{
  "model": "self-supervised image encoder",
  "dataset": "telescope images of galaxies (Galaxy Zoo DECaLS)",
  "train_examples": 88335,
  "image_size": 48,
  "crop_scale_min": 0.2,
  "horizontal_flip": true,
  "rotation_deg": 5,
  "color_jitter": 0.4,
  "method": "barlow_twins",
  "arch": "convnext",
  "isotropic": false,
  "norm": "layernorm",
  "activation": "gelu",
  "mlp_ratio": 4,
  "inner_norm": false,
  "moe": "expert_choice",
  "drop_path": 0.1,
  "num_experts": 16,
  "moe_every": 2,
  "expert_mlp_ratio": 1,
  "experts_per_token": 2,
  "shared_expert": false,
  "patch_size": [2, 2],
  "depths": [2, 2, 2, 2],
  "widths": [48, 96, 192, 384],
  "kernel_size": 7,
  "projector_hidden": 512,
  "projector_out": 1024,
  "projector_hidden_layers": 2,
  "residual_init": "none",
  "optimizer": "muon",
  "muon_scale": "match_rms_adamw",
  "lr": 0.004,
  "momentum": 0.95,
  "nesterov": false,
  "orthogonalizer": "polar_express",
  "adamw_lr_other_params": 0.0026,
  "steps": 23300,
  "batch_size": 256,
  "epochs": 67.5,
  "lr_schedule": "wsd_sqrt",
  "decay_fraction": 0.2,
  "final_lr_fraction": 0.05,
  "warmup_steps": 460,
  "weight_decay": 0.1,
  "adamw_weight_decay_other_params": 0.05
}
Rows from block 5 of a small self-supervised image encoder, named by matrix and row number. Rows with one number within an expert belong to one neuron, the router's apart. Each number is 128 + 24 x the weight over its row's rms, rounded and kept within 0 to 255. All counts start at 0. Numbers have three digits each.
Before each expert's rows are labels from the 100 images, of 14848, where the router gives the expert most weight on average: "colour at peak" is the nearest of a few named colours to the mean colour under the peak. Only what is clearly more common there than usual is listed. The data: telescope images of galaxies (Galaxy Zoo DECaLS).
# router: router (model.blocks.5.mlp.router.weight, 16x192, trained with AdamW), inputs 0-95
# up: expert up (model.blocks.5.mlp.up, 16x192x192), inputs 0-95
# down: expert down (model.blocks.5.mlp.down, 16x192x192, transposed), outputs 0-95

# expert 9
colour at peak: brown
router.9:143081136110126099132137128132098126095111096136075108132113098098130130130108089127119127129132124116138134138123126155131106092125123123153135170120107179119128162117128169138121115156173108147134121120155148097141133109132121111143120131102114158100108093071131107145157099159129135132
up.0:159170099145141137164160147089166125098114132115120126117111091117144129123161141108127137094134127137170113089118156148167150096097132173092142157138116066138127128164142164124143168134076172124124128160140121114137090193128112151093061098131081118147159138153112103112100132169114112115
down.0:131115105135130127162117113135109111119106136150104111089109089143143138109087126114149095158136143120113167156162152148111128145164159136158130154142144141109148126113124147164155139139175140122137152140101082144120078204125085129161139081126093113129103086110112124144110135113137117151
up.1:094143163122149108159129117113126106181110105113105076122105106135134190095134119142153117080134101160125134123137115145136158167143131096124145112127113150102138130139127142150121099115129128135131148111102167129116118142121133123103137159124049101131089127162162119126157084119112173109
down.1:160131182141113106155119167116124165094117107104154197153130126122134115114113107128137115122128149150140120149086110141119153131098117125150126099119124125112156126125155142152144112117119106128138159108104086087132153071094120154135131117159090155117112130100154112153087125101109111159
up.2:134103151121081135159092174185119091178153132088128140127110133138105135148142127141127163150139118135089136132120134183147137131127144107096117151131104126135141116125086155111097088131165098163116107135097145129157139115107084150117154086157163194143132118136126125115159096113144139129
down.2:131115126075103140123142108125121137157139134148107182111122113120136124136078128106155138148083115102106143104144141156138131160144119121080090149144103167128141136103123117139172124107163140117131089173131141116135112152108085128175130098134157125138135123076133117132132163136094143110
up.3:109120132117164137122148129095122147153094162093100135094110125102148113167117161138106124152112103149129134071129132152135101146136139117149091094127089134135137136111154165103112119103097137144107065164101163129145121128115165145112133146091133146148119221122139168092156139125118109114
down.3:108123160148155075110133156144117127128116130117132115139133110107139149131105074131138114170180097135112147119134146130153138115108169124095073110105147107150187096121149145076154139123095161143128104139133150118138119168136157145120171144134125109119111155156128129121160115149108147106
up.4:120139098118136145172135076120141148116166112119129143111099099112091135131103139127084122133136131142164165159133144117118114118158136147114127087113150107146124133127138114175135123131146122129127101151192116116125134162088087171119124086140123096116149102166124156144117175129123095131
down.4:124164118142119145176135141102117094105100167135115157121120102179122118126145121108131142113106117158129130122162163139123143163110111136146142113132117109120173118167129157138098130148113101134127160147104114101066107166113137107151120136123101108191125135129105173163085120165111127150
up.5:102139136125098137100139102159195168103104121135130134146124127136137097162157112168112115157137091156114158117113127110143115130112114136133139160137165126123128097090126133140127116165089183171152106086138123126126090123159130144137105128197072140124140124110138117119159145128125128097
down.5:115095109089106166109120141171123136134143126143132132102109101153128116114108140130107146121117128131147133162105118165184132180125145133139107071115113155108124115170134136148148139142145084116140120136129147074152100156118132132136151138113105129129122122105103108134130118158173148108
up.6:119113143113131129162115116137123125138118139113138141071134109127127110138119132147141081160109129105142144088126117085112148130102102116122131127093121174110126130121127122146145125126133171082131118199118093136136205105141118109088120093121071103138121121113126105139106111118147091125
down.6:138110147122133171138148124138120140113169135119095105130123125120137087128147132129125085093113121141154187088154123140124102169154160113070112147132164140151141114121144112122134121129097131112139113124140175144155086156141037092113150147093202177139146125120126105112146128112120125117
up.7:165132100112124125155128104095180125151118087132129142125140137140144153132158129136130116109148089118140105119127120102102132144140128138081114156113122077127179197127089124135159143106096110146082123139147138132106104154145117125131142120075095105158172132121102082151102112096113085152
down.7:098111106172141121114132135170123129165105127069104143141099160115098090163142138106116106129103103161138187145170064094148125130122124171104177129121174146140148107126110102125148131101139098125131161149110146129135115145169146119129128100174094122155163154123112139162154124123123143115
up.8:143087113112129120094123160149147127177133103150165125124131151101162143102119049144086125122148149094113115124111136137126117160144138140130122115141145070101110121095137117136080149121126122106135123179121121133083113105187139104124113125119125109123076097117112160133146158152114126136
down.8:127158122172143089144152160121121119111101154132142116135157153088151114136106149144130089104128149162126142131112112084135107108142090113164109110141142130132118114131138171148109144149093123143142126117152170118108118159126130090128095117153090098164131128101117152146170125055176165116
up.9:134090142134127106094091167139126179123133123119139116102129159115152117128175117143137142077099139101126121121143140122162102136098123104125117108120099108145133130154124164151107134109170169107149124106125109143157142129185098161151149123146149109078135142112164112120117105135117134144
down.9:159110110141134130125112122146114179125130140174124148157172133120089130193102150139163113137083131124124147089076107069134114128145129095144096160132095150132135120132130125156108131143112131109137122123150144116119100124154119103156116136152122118102151119118134102125158139103158108134
up.10:164119117124138141174126142124097108126100147182128170134164116159159143156152101171127163129079093159194091131116141115128120128123147139164146100165108174123162146131109139128156129118136120076134151105131101141112151150129154154126107120098144100098154170128133114137142098128122160126
down.10:164133158137115132085101158089148133124135133117142146133113091138147130154123118130149136130110130106127117124131123119116109161111099177106116163119128113151129123133126093127139107125128119154137132151124103110144228147067122081072190118112099139152137123095127127148090146161155147148
up.11:201131121076090109144181162124149127105137140133137141135127205113174135172127126149137133164124116090132122129126114118097179161099134114102130169172133164075134123111129125131110101130137146094129108117137132130132108085149070156157141129101094113116143118142146142138177104144158171165
down.11:097115115166185116128135128124185142136130149095117144103152165134108093125161141133099119083071172143136133095152105128093114109142190144121114008126110125131163103126137089121116119148149133075096149130133148130127156139100107129135148135157114131151124094090137103138124145140127174135

# expert 2
colour at peak: brown
router.2:133124127098135116128143132135085109143176170133149147119089113093140106120127179156101123138134157123137116125139135161162138130101125131119121144118155074124147176159108159163120123140151152134142113106155105119143132118083129125140148144131142113114109089130123166139111088125145144121
up.0:120128127109110115115188119146166157141085123113156146163137174123084107124117180131116113109179133110088104120124123081117131133124105124147167134129099178126161117141126116164141102140093149147128115153108141158113170140141090153118126140118102103140153135100163143159120137129118109121
down.0:141110151124086123086155139064151086091153114127145112159077173131162114109158136178096131113126170112144129143128127103093085123099123141136142138123149152109168142167144133128113109138144116118132122141139157141130121132124115144096094151152142105113124131093151103106099130143087142178
up.1:154118135121139138127093118142141134177122138141073120122138140150143144142136115137110112160108113121128101126126098174114105132159089122113114164108052120083127127133106095102073096122139118115110126092137154105125111108123166142124109086116128115086132145105098182141043147115111158158
down.1:119128153124121106128149104154111133226131115121165121128151090114104107117122136108118152143121106102139092114127146151108136134128111092139122152101141130143120136092157136126137143136075108101130141121143138120135150074140127114129131004129133124137112144125131118195082134120122131145
up.2:163133121127132163154072128214156108137115139131133155114169136134151115127129112111145127115120114146096127078122128101140130149130134102100171175132119093149108074126130151124133126091146136154144147119124116119130153136147169156098150139134169169152106132139152120124107145108113103145
down.2:093150141142154091132146158166108114115131139110143096125151151142100105115178129137092105155130136113113131119147128165149143100106104131142126175123137123158089136125145117161109111143147118092112148142113160125085102159127137169124122141088125139102126132137139132099139157155102127176
up.3:158101053142136097151109155194138142148127156121097128140134139144138149133120138124088114116117156173144137142134076111124122105108130120134105124121136107135164123124094127110096167096126148140122143082129122102156139191112150138134151134162183119158129137123122121071156136171117153102
down.3:144125155135146125127131127132134141136086149112114096151084110135104115145135136133168149099122114103154079083092130129149141170090170128099110140142153134146174115119096137132132131144131108117118117078129110138125155134125125171109169113152152145165084120121099128096123129102110109127
up.4:132141106124149176087104121076118141116140155100130132134127126141119103128090135130189127162095105136121096150131131136130131082137154132132081116133110141101099148126085117109108137111080129116093175148145124125182134132091132109153062099144151138142144188129137123127127121164120069106
down.4:123143117122126209127136133135112115083150120120117166125135142153111162132142131072120146149145171123145107151131098099136117180139113096147108169111165141140158133142114093111183136176148143124172123065130128132134131127070117165112116147113124120114125144122082111075116152172092136116
up.5:114088078141136135164088070115123126115147151126153138148121170158177112144150125127148136111151066115159112150114137138109084091129141151127088139139146112144129135147116137117099094123093128133137058112101108159125138104135124162142111134116110121071073158137102147160165142115121097143
down.5:135118131118105103134120129147141129136112136149118131153090141113139139135111138120102093107129089143086174132144159078112127104107159141122106083114132143125122151125132140136109115112150180122129149125137118117113133173160153091134123121097124155122107125123131158144172121142086150107
up.6:068144121132112156098119213172072155114134165135157144108160182132119155144149104084109130133106174184110146096131148157138114073090118146151164134125137120058104121133140148138142127136146151099130127136097182095093133105166127133159118100156131150111156115147152128101108163141133131122
down.6:109064143137135128122105126161100107127158106111113089117125143128144149128111112153097179119081139092127159104112150137145154140085097153159144141104150159121149166103117137106149102116128170149126107137124110148129093153139093152144127130108142184122136117194148159117151139094122119093
up.7:098101136151136114111153185048085128118181122148124140139183103178136173136122111164162134115162138161111111144120121146092139134141121094124111198153118137113126148130120108089143110123145127137135197138151169169133139114124112132124119168070159164145107111116145117164126111124118098165
down.7:106117124123117182112133123112068091134135123107119166149129095116134101105084134119163122108124101127134120125119125156137102165123146157159150194099140105124198162092158141133122105126125101122104114160132104137177139162089109101141170115148122122148124141160113122185103136159099100121
up.8:153138117128121133150152176176175146120099128106089143161142065176121120127144131128160145097096135123104135134120103149084132103171195138109161139104113129122125108117140097169144148146090126145149095188124123127128158124119169132134115131137134180114107121125128089149138075153137197134
down.8:132134123179079140135111129124149151129177112162169182124127108105123112151138098162113150112107134120118107164134098138148141163089149130190108061147129122134140116116169104118140105071135137117100167150075160131154115168125141100130164125127075133150126156112123123095099150155122136153
up.9:176147114135116133152118115135119118107126127129094120107120115117105123097137184130082108119138140112171064118115172121139120128149122146109133092124114141159114109152108113109170110114115139046083102135124154166124104118102115108134133116162137117138102148131095094105106142109108107116
down.9:125100132135130131069114098178139098163146156128139133088105148147117155118110118123114160127122151122125152126144104129124121147097125113102146137090105119090099153117153077136122122108107111100097132141115170139155130141152118074104134164148096154119173138132155094150084133185156121137
up.10:143128107135132148109153164098103135111142125131108145126104112154086116121105118148132125157147146127121084150128121139131127115140101134113140114172097110101134167105128107160113080114102160089123121130106112140137138099160072074112120124141110101151161161125126143169106126137111123118
down.10:131101150132152151134139125106145146139148122108132096109136156134155144118155131105128134171104134129131126163163133183130126170122118133104099125129122121099113116136117110081141133145129177119155166077121102096158114105110093142125095086116115063140117127088099152107110127150113128095
up.11:134205179160094125139111122131136150092156137114121152127160127161116128110171130112099131104100125151107161112136129118103156108125118141153170103103113136093135094154129116177160110155100170151148145097134145121156133115178127107123108147109140140173155134097156132092133123131145128137
down.11:131141153180178140103115159163109137151150114117139125147114129096106094085127126122127132164143120104139142105108094154111119146160118135117169128112141134135171116124148131114133136116122145171114125073111136175149116126099114155175144124199094126150133097156093145120130088102112083127

# expert 1
colour at peak: grey; pink
router.1:097108102123135116144132136138145130113141123067077103118116072134146104129133087100131113118159102115099149119107124146126157125136131094164132184123099191132155145111136127131156118142116148148128099147174136111150159114142110107123140136118112164120131117121122098124153135143142120091
up.0:107096118062120169131135136145148120175094135109112150121147238138133132137092131109146139116147145132133115117121125135134128134161126141111162143153138114115121100116151132133110142124107099140168113129145097102137127058095122139109151127082056142092127143097134144164194153136142152128
down.0:120075141108109107138172149129163129162131157122167131123158234125108121143125142132149132125131129145128141148147135143106121116137121143173118013118123112120120139115151128143142156118131118105150115150165137126133142076125095121123134119150083122108109131098131138129166134122117176135
up.1:106136106134139116138210106078111172186140124131096113139143136123112097113182101153156142166120079130176122126129138125150139118157146147082107151129147123161098129113121088126120100141111165108080087089131110169125146118128130092103121113132133158124106113104145119125096149112117126084
down.1:105078100111140185111093142105109158149106129122128115110139159151138125139156122157095123095118126132119156140140112133105143124162147135164124142119149096119129143140166128127096148095115130159155128139115108100096116163177119124184123115153148105154145154154142083110154119126159142132
up.2:108125130123160176132134138135104153153127051092155168084112077119087180120128120182125154106147118169113149084123145081168184132155115125111148119136133132135125104172134149118131134151157109132113087154146102102135127170132172109135136169104104115126099120153147109140132092148112102120
down.2:087115130146167108141134137143144157160147134130126111102126113121149140153156135102121062137144112141128116138114155103108166142136167107158107158137126121099107113090080094153114161108177133108148158109086067123126114126130135124092135062118162112142075138138091174159097135125105140099
up.3:119130118142156118142138180157121112087093136104134080097114161116174096097173125127128117112079120132092119147121096161149095100104147124148125176110159154091164128135138138126121168111129154140158137125113121088152155123085132184127134132137124089111118117113089092076129150095110138092
down.3:106150124153130135172092158125111141127098112154116146125109125149114136125139120129116135136145080108116084125100122106118106119130134128116134110121134148166127147146101162145157148161136096113125142118107113129113177127151131150129091116125076169120145182111115118128121112109056124149
up.4:099153075118109098101122081143135149138125142122117162108107144127145105120093174148123112131135108164127129099116139128121107096158113125153122138125117123120128081148149131080137123102137147136090152127123092139059143109137146115153047163169143121168132139134095141132120150126136142186
down.4:156081113130136155150118138145106103107133137143136087178100132125105122115100159161139163146135156107133163142091117093164142128129108132130128104142140120151163106069170084099129159145119124117159094175133221135122128114145142144154135128112117121107104149125171134128054128070108157113
up.5:135139125169129092160112130109150145161111116105126102126145150128113131145110134149140110106098147109175126126125132162121119141132104133147121126097079081171107104091123130131116115094087188151116161156077170117135163122133131135172108133158053133148123106125134112128103151118107124114
down.5:154113123129122113092119150093134093092093126139147123164136139107160101159164149096129147138141154135147092109109146169133132075149142177145140095132152152128130112137164139117150138123097154121114153145056128124094170100114168083134108173167116161128083114096130119172146113163153141159
up.6:090080118147147140114112132152152126085144135121139157114147157148097164158123127114126136102140122182155155126118114146127091122147125155081149125122147162139182140128123121117119143141127148158120124092074134112103126129159156106114108085098143138146120139133116109123130131148163136104
down.6:109122175103102140141157120123119146152120121144141136147135123132092135147122127107147094149120116087124112163162106138109126127116112156130124163178139099145102165130128125157135118112140098129138096111171119107157096152125139094098125130166100169137111140102108140129129127102107118144
up.7:162130151130093149111103106098136126134114139118145142150143168148144114151109096133116129143138104136149121083133111159112150123121157119103159168099147156110103164124128116169126120136159138145173134159102084121147169093095135165160087167145113123144106134134105078138150137156116183199
down.7:182110118116123173113143141085164100130123122138134148106167130100152134127179117141113144144141125140130151099133092156147130152096116106127132108128126099121125099107140132114117118117126104105076141112109151139137130107160159146063133127147079136126135125032148140115143133137161126140
up.8:109128121155107128129090151143144150121100117060128139131124134138104159124099091123094148129152150069123135122128143128094095158130123150105155127136131177106121085139092086156158160133124122111126114130152140146118169100165122140099092110155166113128113148121087138142134095141146088128
down.8:153107127125075145154088119122150145115140119139146140158154151181142122131166110138127166098104145124120112145187169143150104097169094112142145115154113104114115110126094097107147119120098139118097135073096115121177137090097114090125124119115166159123163156120131104120116151123141146102
up.9:105147122175159106132128118119153153148124124047128136133143155133160174120117123139120093082125133100100104103129127122126154134094147128174127111121152153159134125123151131143140134084100121090132104100130134127116095098138179124141116159152067116130126113106114122121144139209126112127
down.9:133124158112127132117134118108134108052152109154123115167102108111164136074121135147146097141121160081132110120154110170116153112167107148098148184135125108160124134126101139090162119136111154122076162138090136146101087141145166140125105206083149147144117106179136090106141143071130114121
up.10:145150126086255116121135114136140141143082152140133128144114121108169136137150137131114112132101139100153110131127093144131110117112082136135133122105136110143160142116112090087158119128132131108143133146098143185137128108128105109100089046114083104114131111138083123155117122110102127142
down.10:117136097100114139119127125175123115122150125127098111121148121119105131120130115139177105151145137107145145144142150115130156134123131079115118144106114105184136120099128138089136129162156131119138101150101176197100090114124104117113122103115156142098094125089100117120139164119098153088
up.11:136132133164144124123114098124143093114157158089172100129130148127115124145131153146108141098139095135055150104126125140122113178133093134103114152105126148102148122108151075111125113118131167138147138122114104128101158124145164112108122107112166156150114118100108161117142158142121127092
down.11:162122106091149147178136100122129137124142124144121119127101123116120178075143152112142150126139082103114153101171154149127116140150124092132095145135088124162161118143157104157095100130137146109173119170101150146118138147077098141136156132133108130114114144116124147112110148126122134136

# expert 15
colour at peak: brown
router.15:156169150156128125155123122084150107121115145082156112139128049156112151144103166152152158103123135126113126121122160117149154126170150125139162148133122118147077134123116126135180141144110129118112139147167165126138180150140128127120126153119113132138129150093148168130155090135123114141
up.0:140139157105116143153159154146151142093148112099114115122134114142146112116136112121106153091125091143161086126118134135144145094170136153123077128111154156118161120109123094147167123123120111118107131100133131135110160186107139144081116160177088119129088131113147119108125141120144108162
down.0:123124119106109154139103114155117124129106117119133131131121116133148116141176120084131150117125081138103084115125122143092134148125143155131122076117134111118132164140138094144122113136110103152127166123107163161102101189100113148178100156117131118140123137105127107120156127117164144101
up.1:143108150101146118151127145154190112133126144137099125121117157151155075075098153122125146137155116138110141152133121143136120113137124109104122132109148099148132080154110155134137104146097157106155134126103125115142164115122172086173156120112136138141089151122155111112118164117111106126
down.1:112097145143165112117131133124124109163128139096124118120150111131113097139136111130144142148110097130107118137131105168073126084102124168108125147127149154124165126130076102128130116142113171150096147133128156108106200186141110113146094143101137145159137130131134118124169130159142127113
up.2:196089145168105158125106163116156137118112130140116124138124152091131083110110135118116109102099140149121168120139153126070115111117111141117132146164139159116085081137143109124105127134097159085091161160128129098131182137124184104080150142138116153115122136121132113123137101165129116121
down.2:123107134077169150127142111100125136163112116159135128113172159105120137138109102124113138092136098143097136145117123163117129123121130141112137139128107106153122107151118117101128121111141119122113126100153121175157156134115158192105095118133150116129109154094129097140145121126089109134
up.3:085086125127156134138158108099139080151069120155090131148143152108130117129157134104148160132142090170126153171136114109139123132118139125126088150145125129151163173125144148135088112164098101084127134129139101143130121114152153144117145110165125081152104121152134116130163137137117163112
down.3:102097126149146141149114133120092136123143121113128121159142128109106177122137146116093144166106174159113211091144098152153139135138175125133112143158145149113125119103056091107108142146163125094112111148114135116132111167180099136145124094106121061092110125099138148144164116125134125107
up.4:110101174189148154136103132148145153124123172132152119123079143148115115138105132117141121111166143111060164108127123142121112168115128130114113096127152098105106111075130112144144094101133132126151137077117152123125120128112154159121135145092155098116134100107130121085093140112129145143
down.4:157122114130157167101140113113182141119118149117107119053123102111111097116134144091147156079132106164143139116140134104140159164096145161144113156102128120159112135129155119121129119134093124120129106109147161132149139078124131086146124090101161150097098117090139132205138135115146159144
up.5:116159139168092123160133106104147185136128094109110144128128151135153153121135121153114080114168133127105129126137121123133151081157102140134109122144155152135143146152089133134177097125147114138129140171110140147167097139180127125132114109135090122157135099138147135119148120153075139114
down.5:160136127110137108134157108151127134116148131114128132125101113170144137121120139171092115202121115154182115139139141104103111154126128146111116097114113114077146134115138154135135122126093095132113122152112125129130128143135111095104167138132091110129159100124098130111106149090172146077
up.6:132125110101128113143130126091087113171137141178163132126096139130139130168175160118164096156137138094102145108124120136096132118098107118144121140100161161105134142102154157098111117131103092078105123157098133144142133093107076145126100120128115150136162127120128154153138159117153166139
down.6:145119123170146118123100124060114114119116109144133133103126093114105114120100115123127149106129138129129149128130161148136146182157126113172124081127162064143156143125146131166123115087132141113119130116145139121165123136123120080107110107132092150128165097135122141114139119135131104174
up.7:124154131147117117172125144174106143129084150125150124129165159132152142128099129110125123120150147146112165168131135118158133148074122097147168190087149097158106128161087141089119146131099140124131078147089174124162141068099142182099169112150128162126122139085107147157103139096132132127
down.7:141106148136118115188108123143087134129150148155131111097134135101125170100127135121079153122140118176123092126154164142129146111128118140104108099162116161103131086119085074129094123102128116150083162167140131142111135125102157090098123136120135144136119128056099123110166141099134140106
up.8:118133147135131112153157160120140119146128128113108108110112119150141144143180118146128132164130124121143126100129114126129125139123154133116136143146110141130133134142118126131085140128087090099126144155103124103152045135098107138089053113131099145105127152113105147107159148078149166101
down.8:130153121104119153129138111158163115096140130128118142136139119111110137130140144114087120090113140078126144165185163144096139113140074120109134100142095121119164162111112142089137137106131125128114167120135151106137135152146216167126096172099126121113122106162118143110131147063155106087
up.9:118110127123135131177114112120111113113125109097091152112156114122110162142095123099141124130116140131097163123133155096105142130142133127086114155140121132117104149124125075144167105153072059101126129171140121143126105139180142098106095108103147124101087145128113110136160145143132082150
down.9:127154113138130118166113092161071157157104128132129098130120130146114127133098139112139109137149152158082137147103153124128134131146115136163146172091118134152125164102111132127175146160103078115149164142119096132115103148117108117117145059109140178088132145170089136128131121075087091129
up.10:126137130090127137115134142148106110106115152077109155128158159108161123112146112103126122160127104121094126130119141168124115128166154116135176118139121149096147124107158132124150128109088121142135108127117112148123155126081170127168124155144109114149065168145126144152122101141135105159
down.10:124097124125107115155071117121165104125111113166118117128081123076131127089174124152109071152122139137158140150115160139070117105142108111099140126150171139138093140139147120138110136121138147090150165119106129173132118178135099084108117079175110134147187089136121109137133141143128116126
up.11:121180120123136136159125137109166149112142147121149109128145117125122145106143158239130134117118118091114167169136113188128183126117101131150112144121157081115112090108149157127121126137110145104124102138114148108113113078139117115087093128160144140118141121101124123133120125137135153161
down.11:137114123166103140118139123081126130114124135167137147146101124105116135141170117128115127070112079098165098127104123134144078169092137156098138157147142158161151141139114146143145136164183097126129114075129108134121155140107118144136150085166089128119123114130081136125137149102094126126

# expert 5
colour at peak: brown
router.5:130158130128158142135094121114170116138131106133138119132140121170142147113129066159108099137123118126117143130138159117183074130139098124117131073096124107117124095113113126084112144110130140127120155124102146172100132113154088160153133143137128151126126149138143147118102079142162127125
up.0:127125114082089098137132121142100158088118166105137106108102138134098133111154170121107109126133095136121115111127109099137086156164113141114122144136110146114098107135131091131105142150144166046156118119119132096135154136140125152139173118144087150104158129129094122100059128146120190109
down.0:138106141157152107090112124121110119130137125104136108121138112190150118144088092117139166157135135109097135075127113161122138102123141144115145113157162112103097147081145133136140109092177152156110123168135141084102157194130107118107129141130096149103138137108096084195148122157165119147
up.1:079136153174122117157094078126120112137097127148123104119112133125140112114115127115142117163108152128113105157110131130127194150119102121102164103134139126134168114072112138103160156085133108140108132126166119125136084130074113145108170125137164072104140126122136160108099111185144114152
down.1:120126144150118147168077155175136184146126147127119149135123096149149149071138138135134125132163086145142166169121103180118135097137126098102139113084151055114124123123181146128139155105123080117115123130125154164147114143108161123109121156178106099130176145117130067087088147137093139147
up.2:188120105132122133111107098119142155137135132061136120123106117097095112160103120140124137184129141110170125112138125153145140114117112127155059109115117128123104118107120145133140088095103131139141118134141164155162167138127135146131145135127099153099100125115169105068085130150145102105
down.2:099107121146144110110150127134111091145107118093117129107106132140130111120115127148112125139139137188101106147115118153089129129111087179119147164166139086149186113108111096133138114111119138153137106164131106098106123063154105154110102111150117151117094101175123136142158107123140159096
up.3:142119080129070110167168133166187109098156125132157153136139138096140134126140097129119136102114164106146131110125108145151083154107141097150175151157148144118156139103152112114138097146141127118112103130123138150088162135134115145109135173157125125117131150144128150129124150112135142162
down.3:146092137137113139157157148140158123139090126147152121146133168110082147108108131102087068144093130136153109084137126114172148138090106101100147098157146129079089112146154156123106128110136122164104133138101131123076145171133150127162079137140135149155092146100106138166148147158109092151
up.4:143118129103144091163128121090144142144176145139138097111110138143062115109141133130133122146145157074160125116118146163139166094154120147132140143127119126134123111156125126109091105114126137052117138128124108117133165123092140139083081162124128126168090119152112164139126086090144148117
down.4:165122135154130122114141126115103148146113132137128150106149125130113131101112149138126156140128180091120134129137108161157107126074131100183113078134143104106116074120068105118151115115122180097169145111152155120121169094089160146136136095133099132165140093153152115125102119121093112117
up.5:139056166134130139137144146134109097122111076131109123138137114105123107119151151119181129112126149109102134133119140108129137116155127151157123088126143082114162144129134118126140141135147140130122122102109131125165133138097152143168122112125126118088146159073148116184106109123132167107
down.5:129153121144142079185155145151133166118106129127133051154153112153126150136127135133114128144090124119111124111099138147084160113133170133106112084164114111089136110092121112106094142084123147123119097105161117147127157183125104147109194154151109138127134148134096125140154144119143137147
up.6:157100137156147156095186132160132176130132137166098145102162139112127094136155115111144119090138140125135085155125124090153127120124087123128095131102150096124142163110128131147109153096109122131129130136109167110171123105109131122126155084132153137157191144107135102117124137140154161134
down.6:133109115129141136127124105119127129135142139126141117137124144104140178130114105143135135141183122115089142121137145098119064115142156135143080144130160116160161095144116155126114134151092135139150107156147163116109133165163126173119109165123102137143168131098127143121159124071094122156
up.7:139162145133108169145162111162115108128152146119124135157130150108173116111116098112087114103144152152135130140128121128211149162096093147108149131130121131109120156087082105155120128091110111133107113137107102101136149109110134145090099108147140103126102134149133153113116129159152115109
down.7:151166136147126114131130130106129141105107118136130119158143089134140152122134127133119139156152070146132146176159128134158122138080104142100102118130102153132116161109125075143111148120122095152072165120134185121124138109110103172140126123101125148152096116125121110142079143130117144127
up.8:150085125149134154128142096112150127135083113133165109122109108112117121127133130132139099173148139108139100102128112108155111099121097103096109131125098130146133157144126147125097148144113128103148113110128126147173132170085083160142137170060169113124088131125157130132146171083154119115
down.8:114102131126132153113166120114087142146090140129133140081117122163105136099098119109119146152154144079133144124103114136153154126158130105136119213105144125129116184105111080107132140152116152138128139100130140168118117117156120150189077135124162138163124125179117135106115135118098135149
up.9:120153148131159097097135164154116109117085128163141139130126131097103095166165161107107131095115111111091144107122117088117124117143156145127098143125121145108164129105096134107122099131091132142116132129150143101129173119157122134163113135147132159099138093135164134124123128088144103118
down.9:149137111054132132125117121142115093115112122124109162098172147101132088163122130153083144141152144120092136062123121110113136092077158105160146075128166113155124110154108198169128120120113094077119140125115145138134135060095166149126107130095140132103119131108115106146113130144100131132
up.10:089119150135105094146137127107129127124124101155156112131145108077136177162114145133109140161110126110096112102120097133086156116109147106119140154107177108082108100125145103099129123113123094085122104152119130107110118144110115124096173145052129140105091136102099134128121152138088106135
down.10:129136152094148165174112124125160137150134131122143131180125182127118117129126138158143128120111122081101115142108164125115122085108133122142098105119140095176118124166127117136118138084127135128160176113123142135163150131075093119123153117158126157148123145133179122105119129113118119137
up.11:140138142139151133083112094109080134122146099139141141140113135126151097130118198133136096166143077109146115103130127102127154099165156128114117149141094108141143147165131094142148099093121173121123123126107113151126122138139121126120110093124125129119137135148100098111134108066101124149
down.11:121077119142139102104108132080114102130091146127121165131142103154132167121143152178103177146128129147129099145149161168171109165114148106134156103109102129153103128128147102145153135071106166103184112154167127147129150131106122177106135107157159115093157147100117138118102136127151134128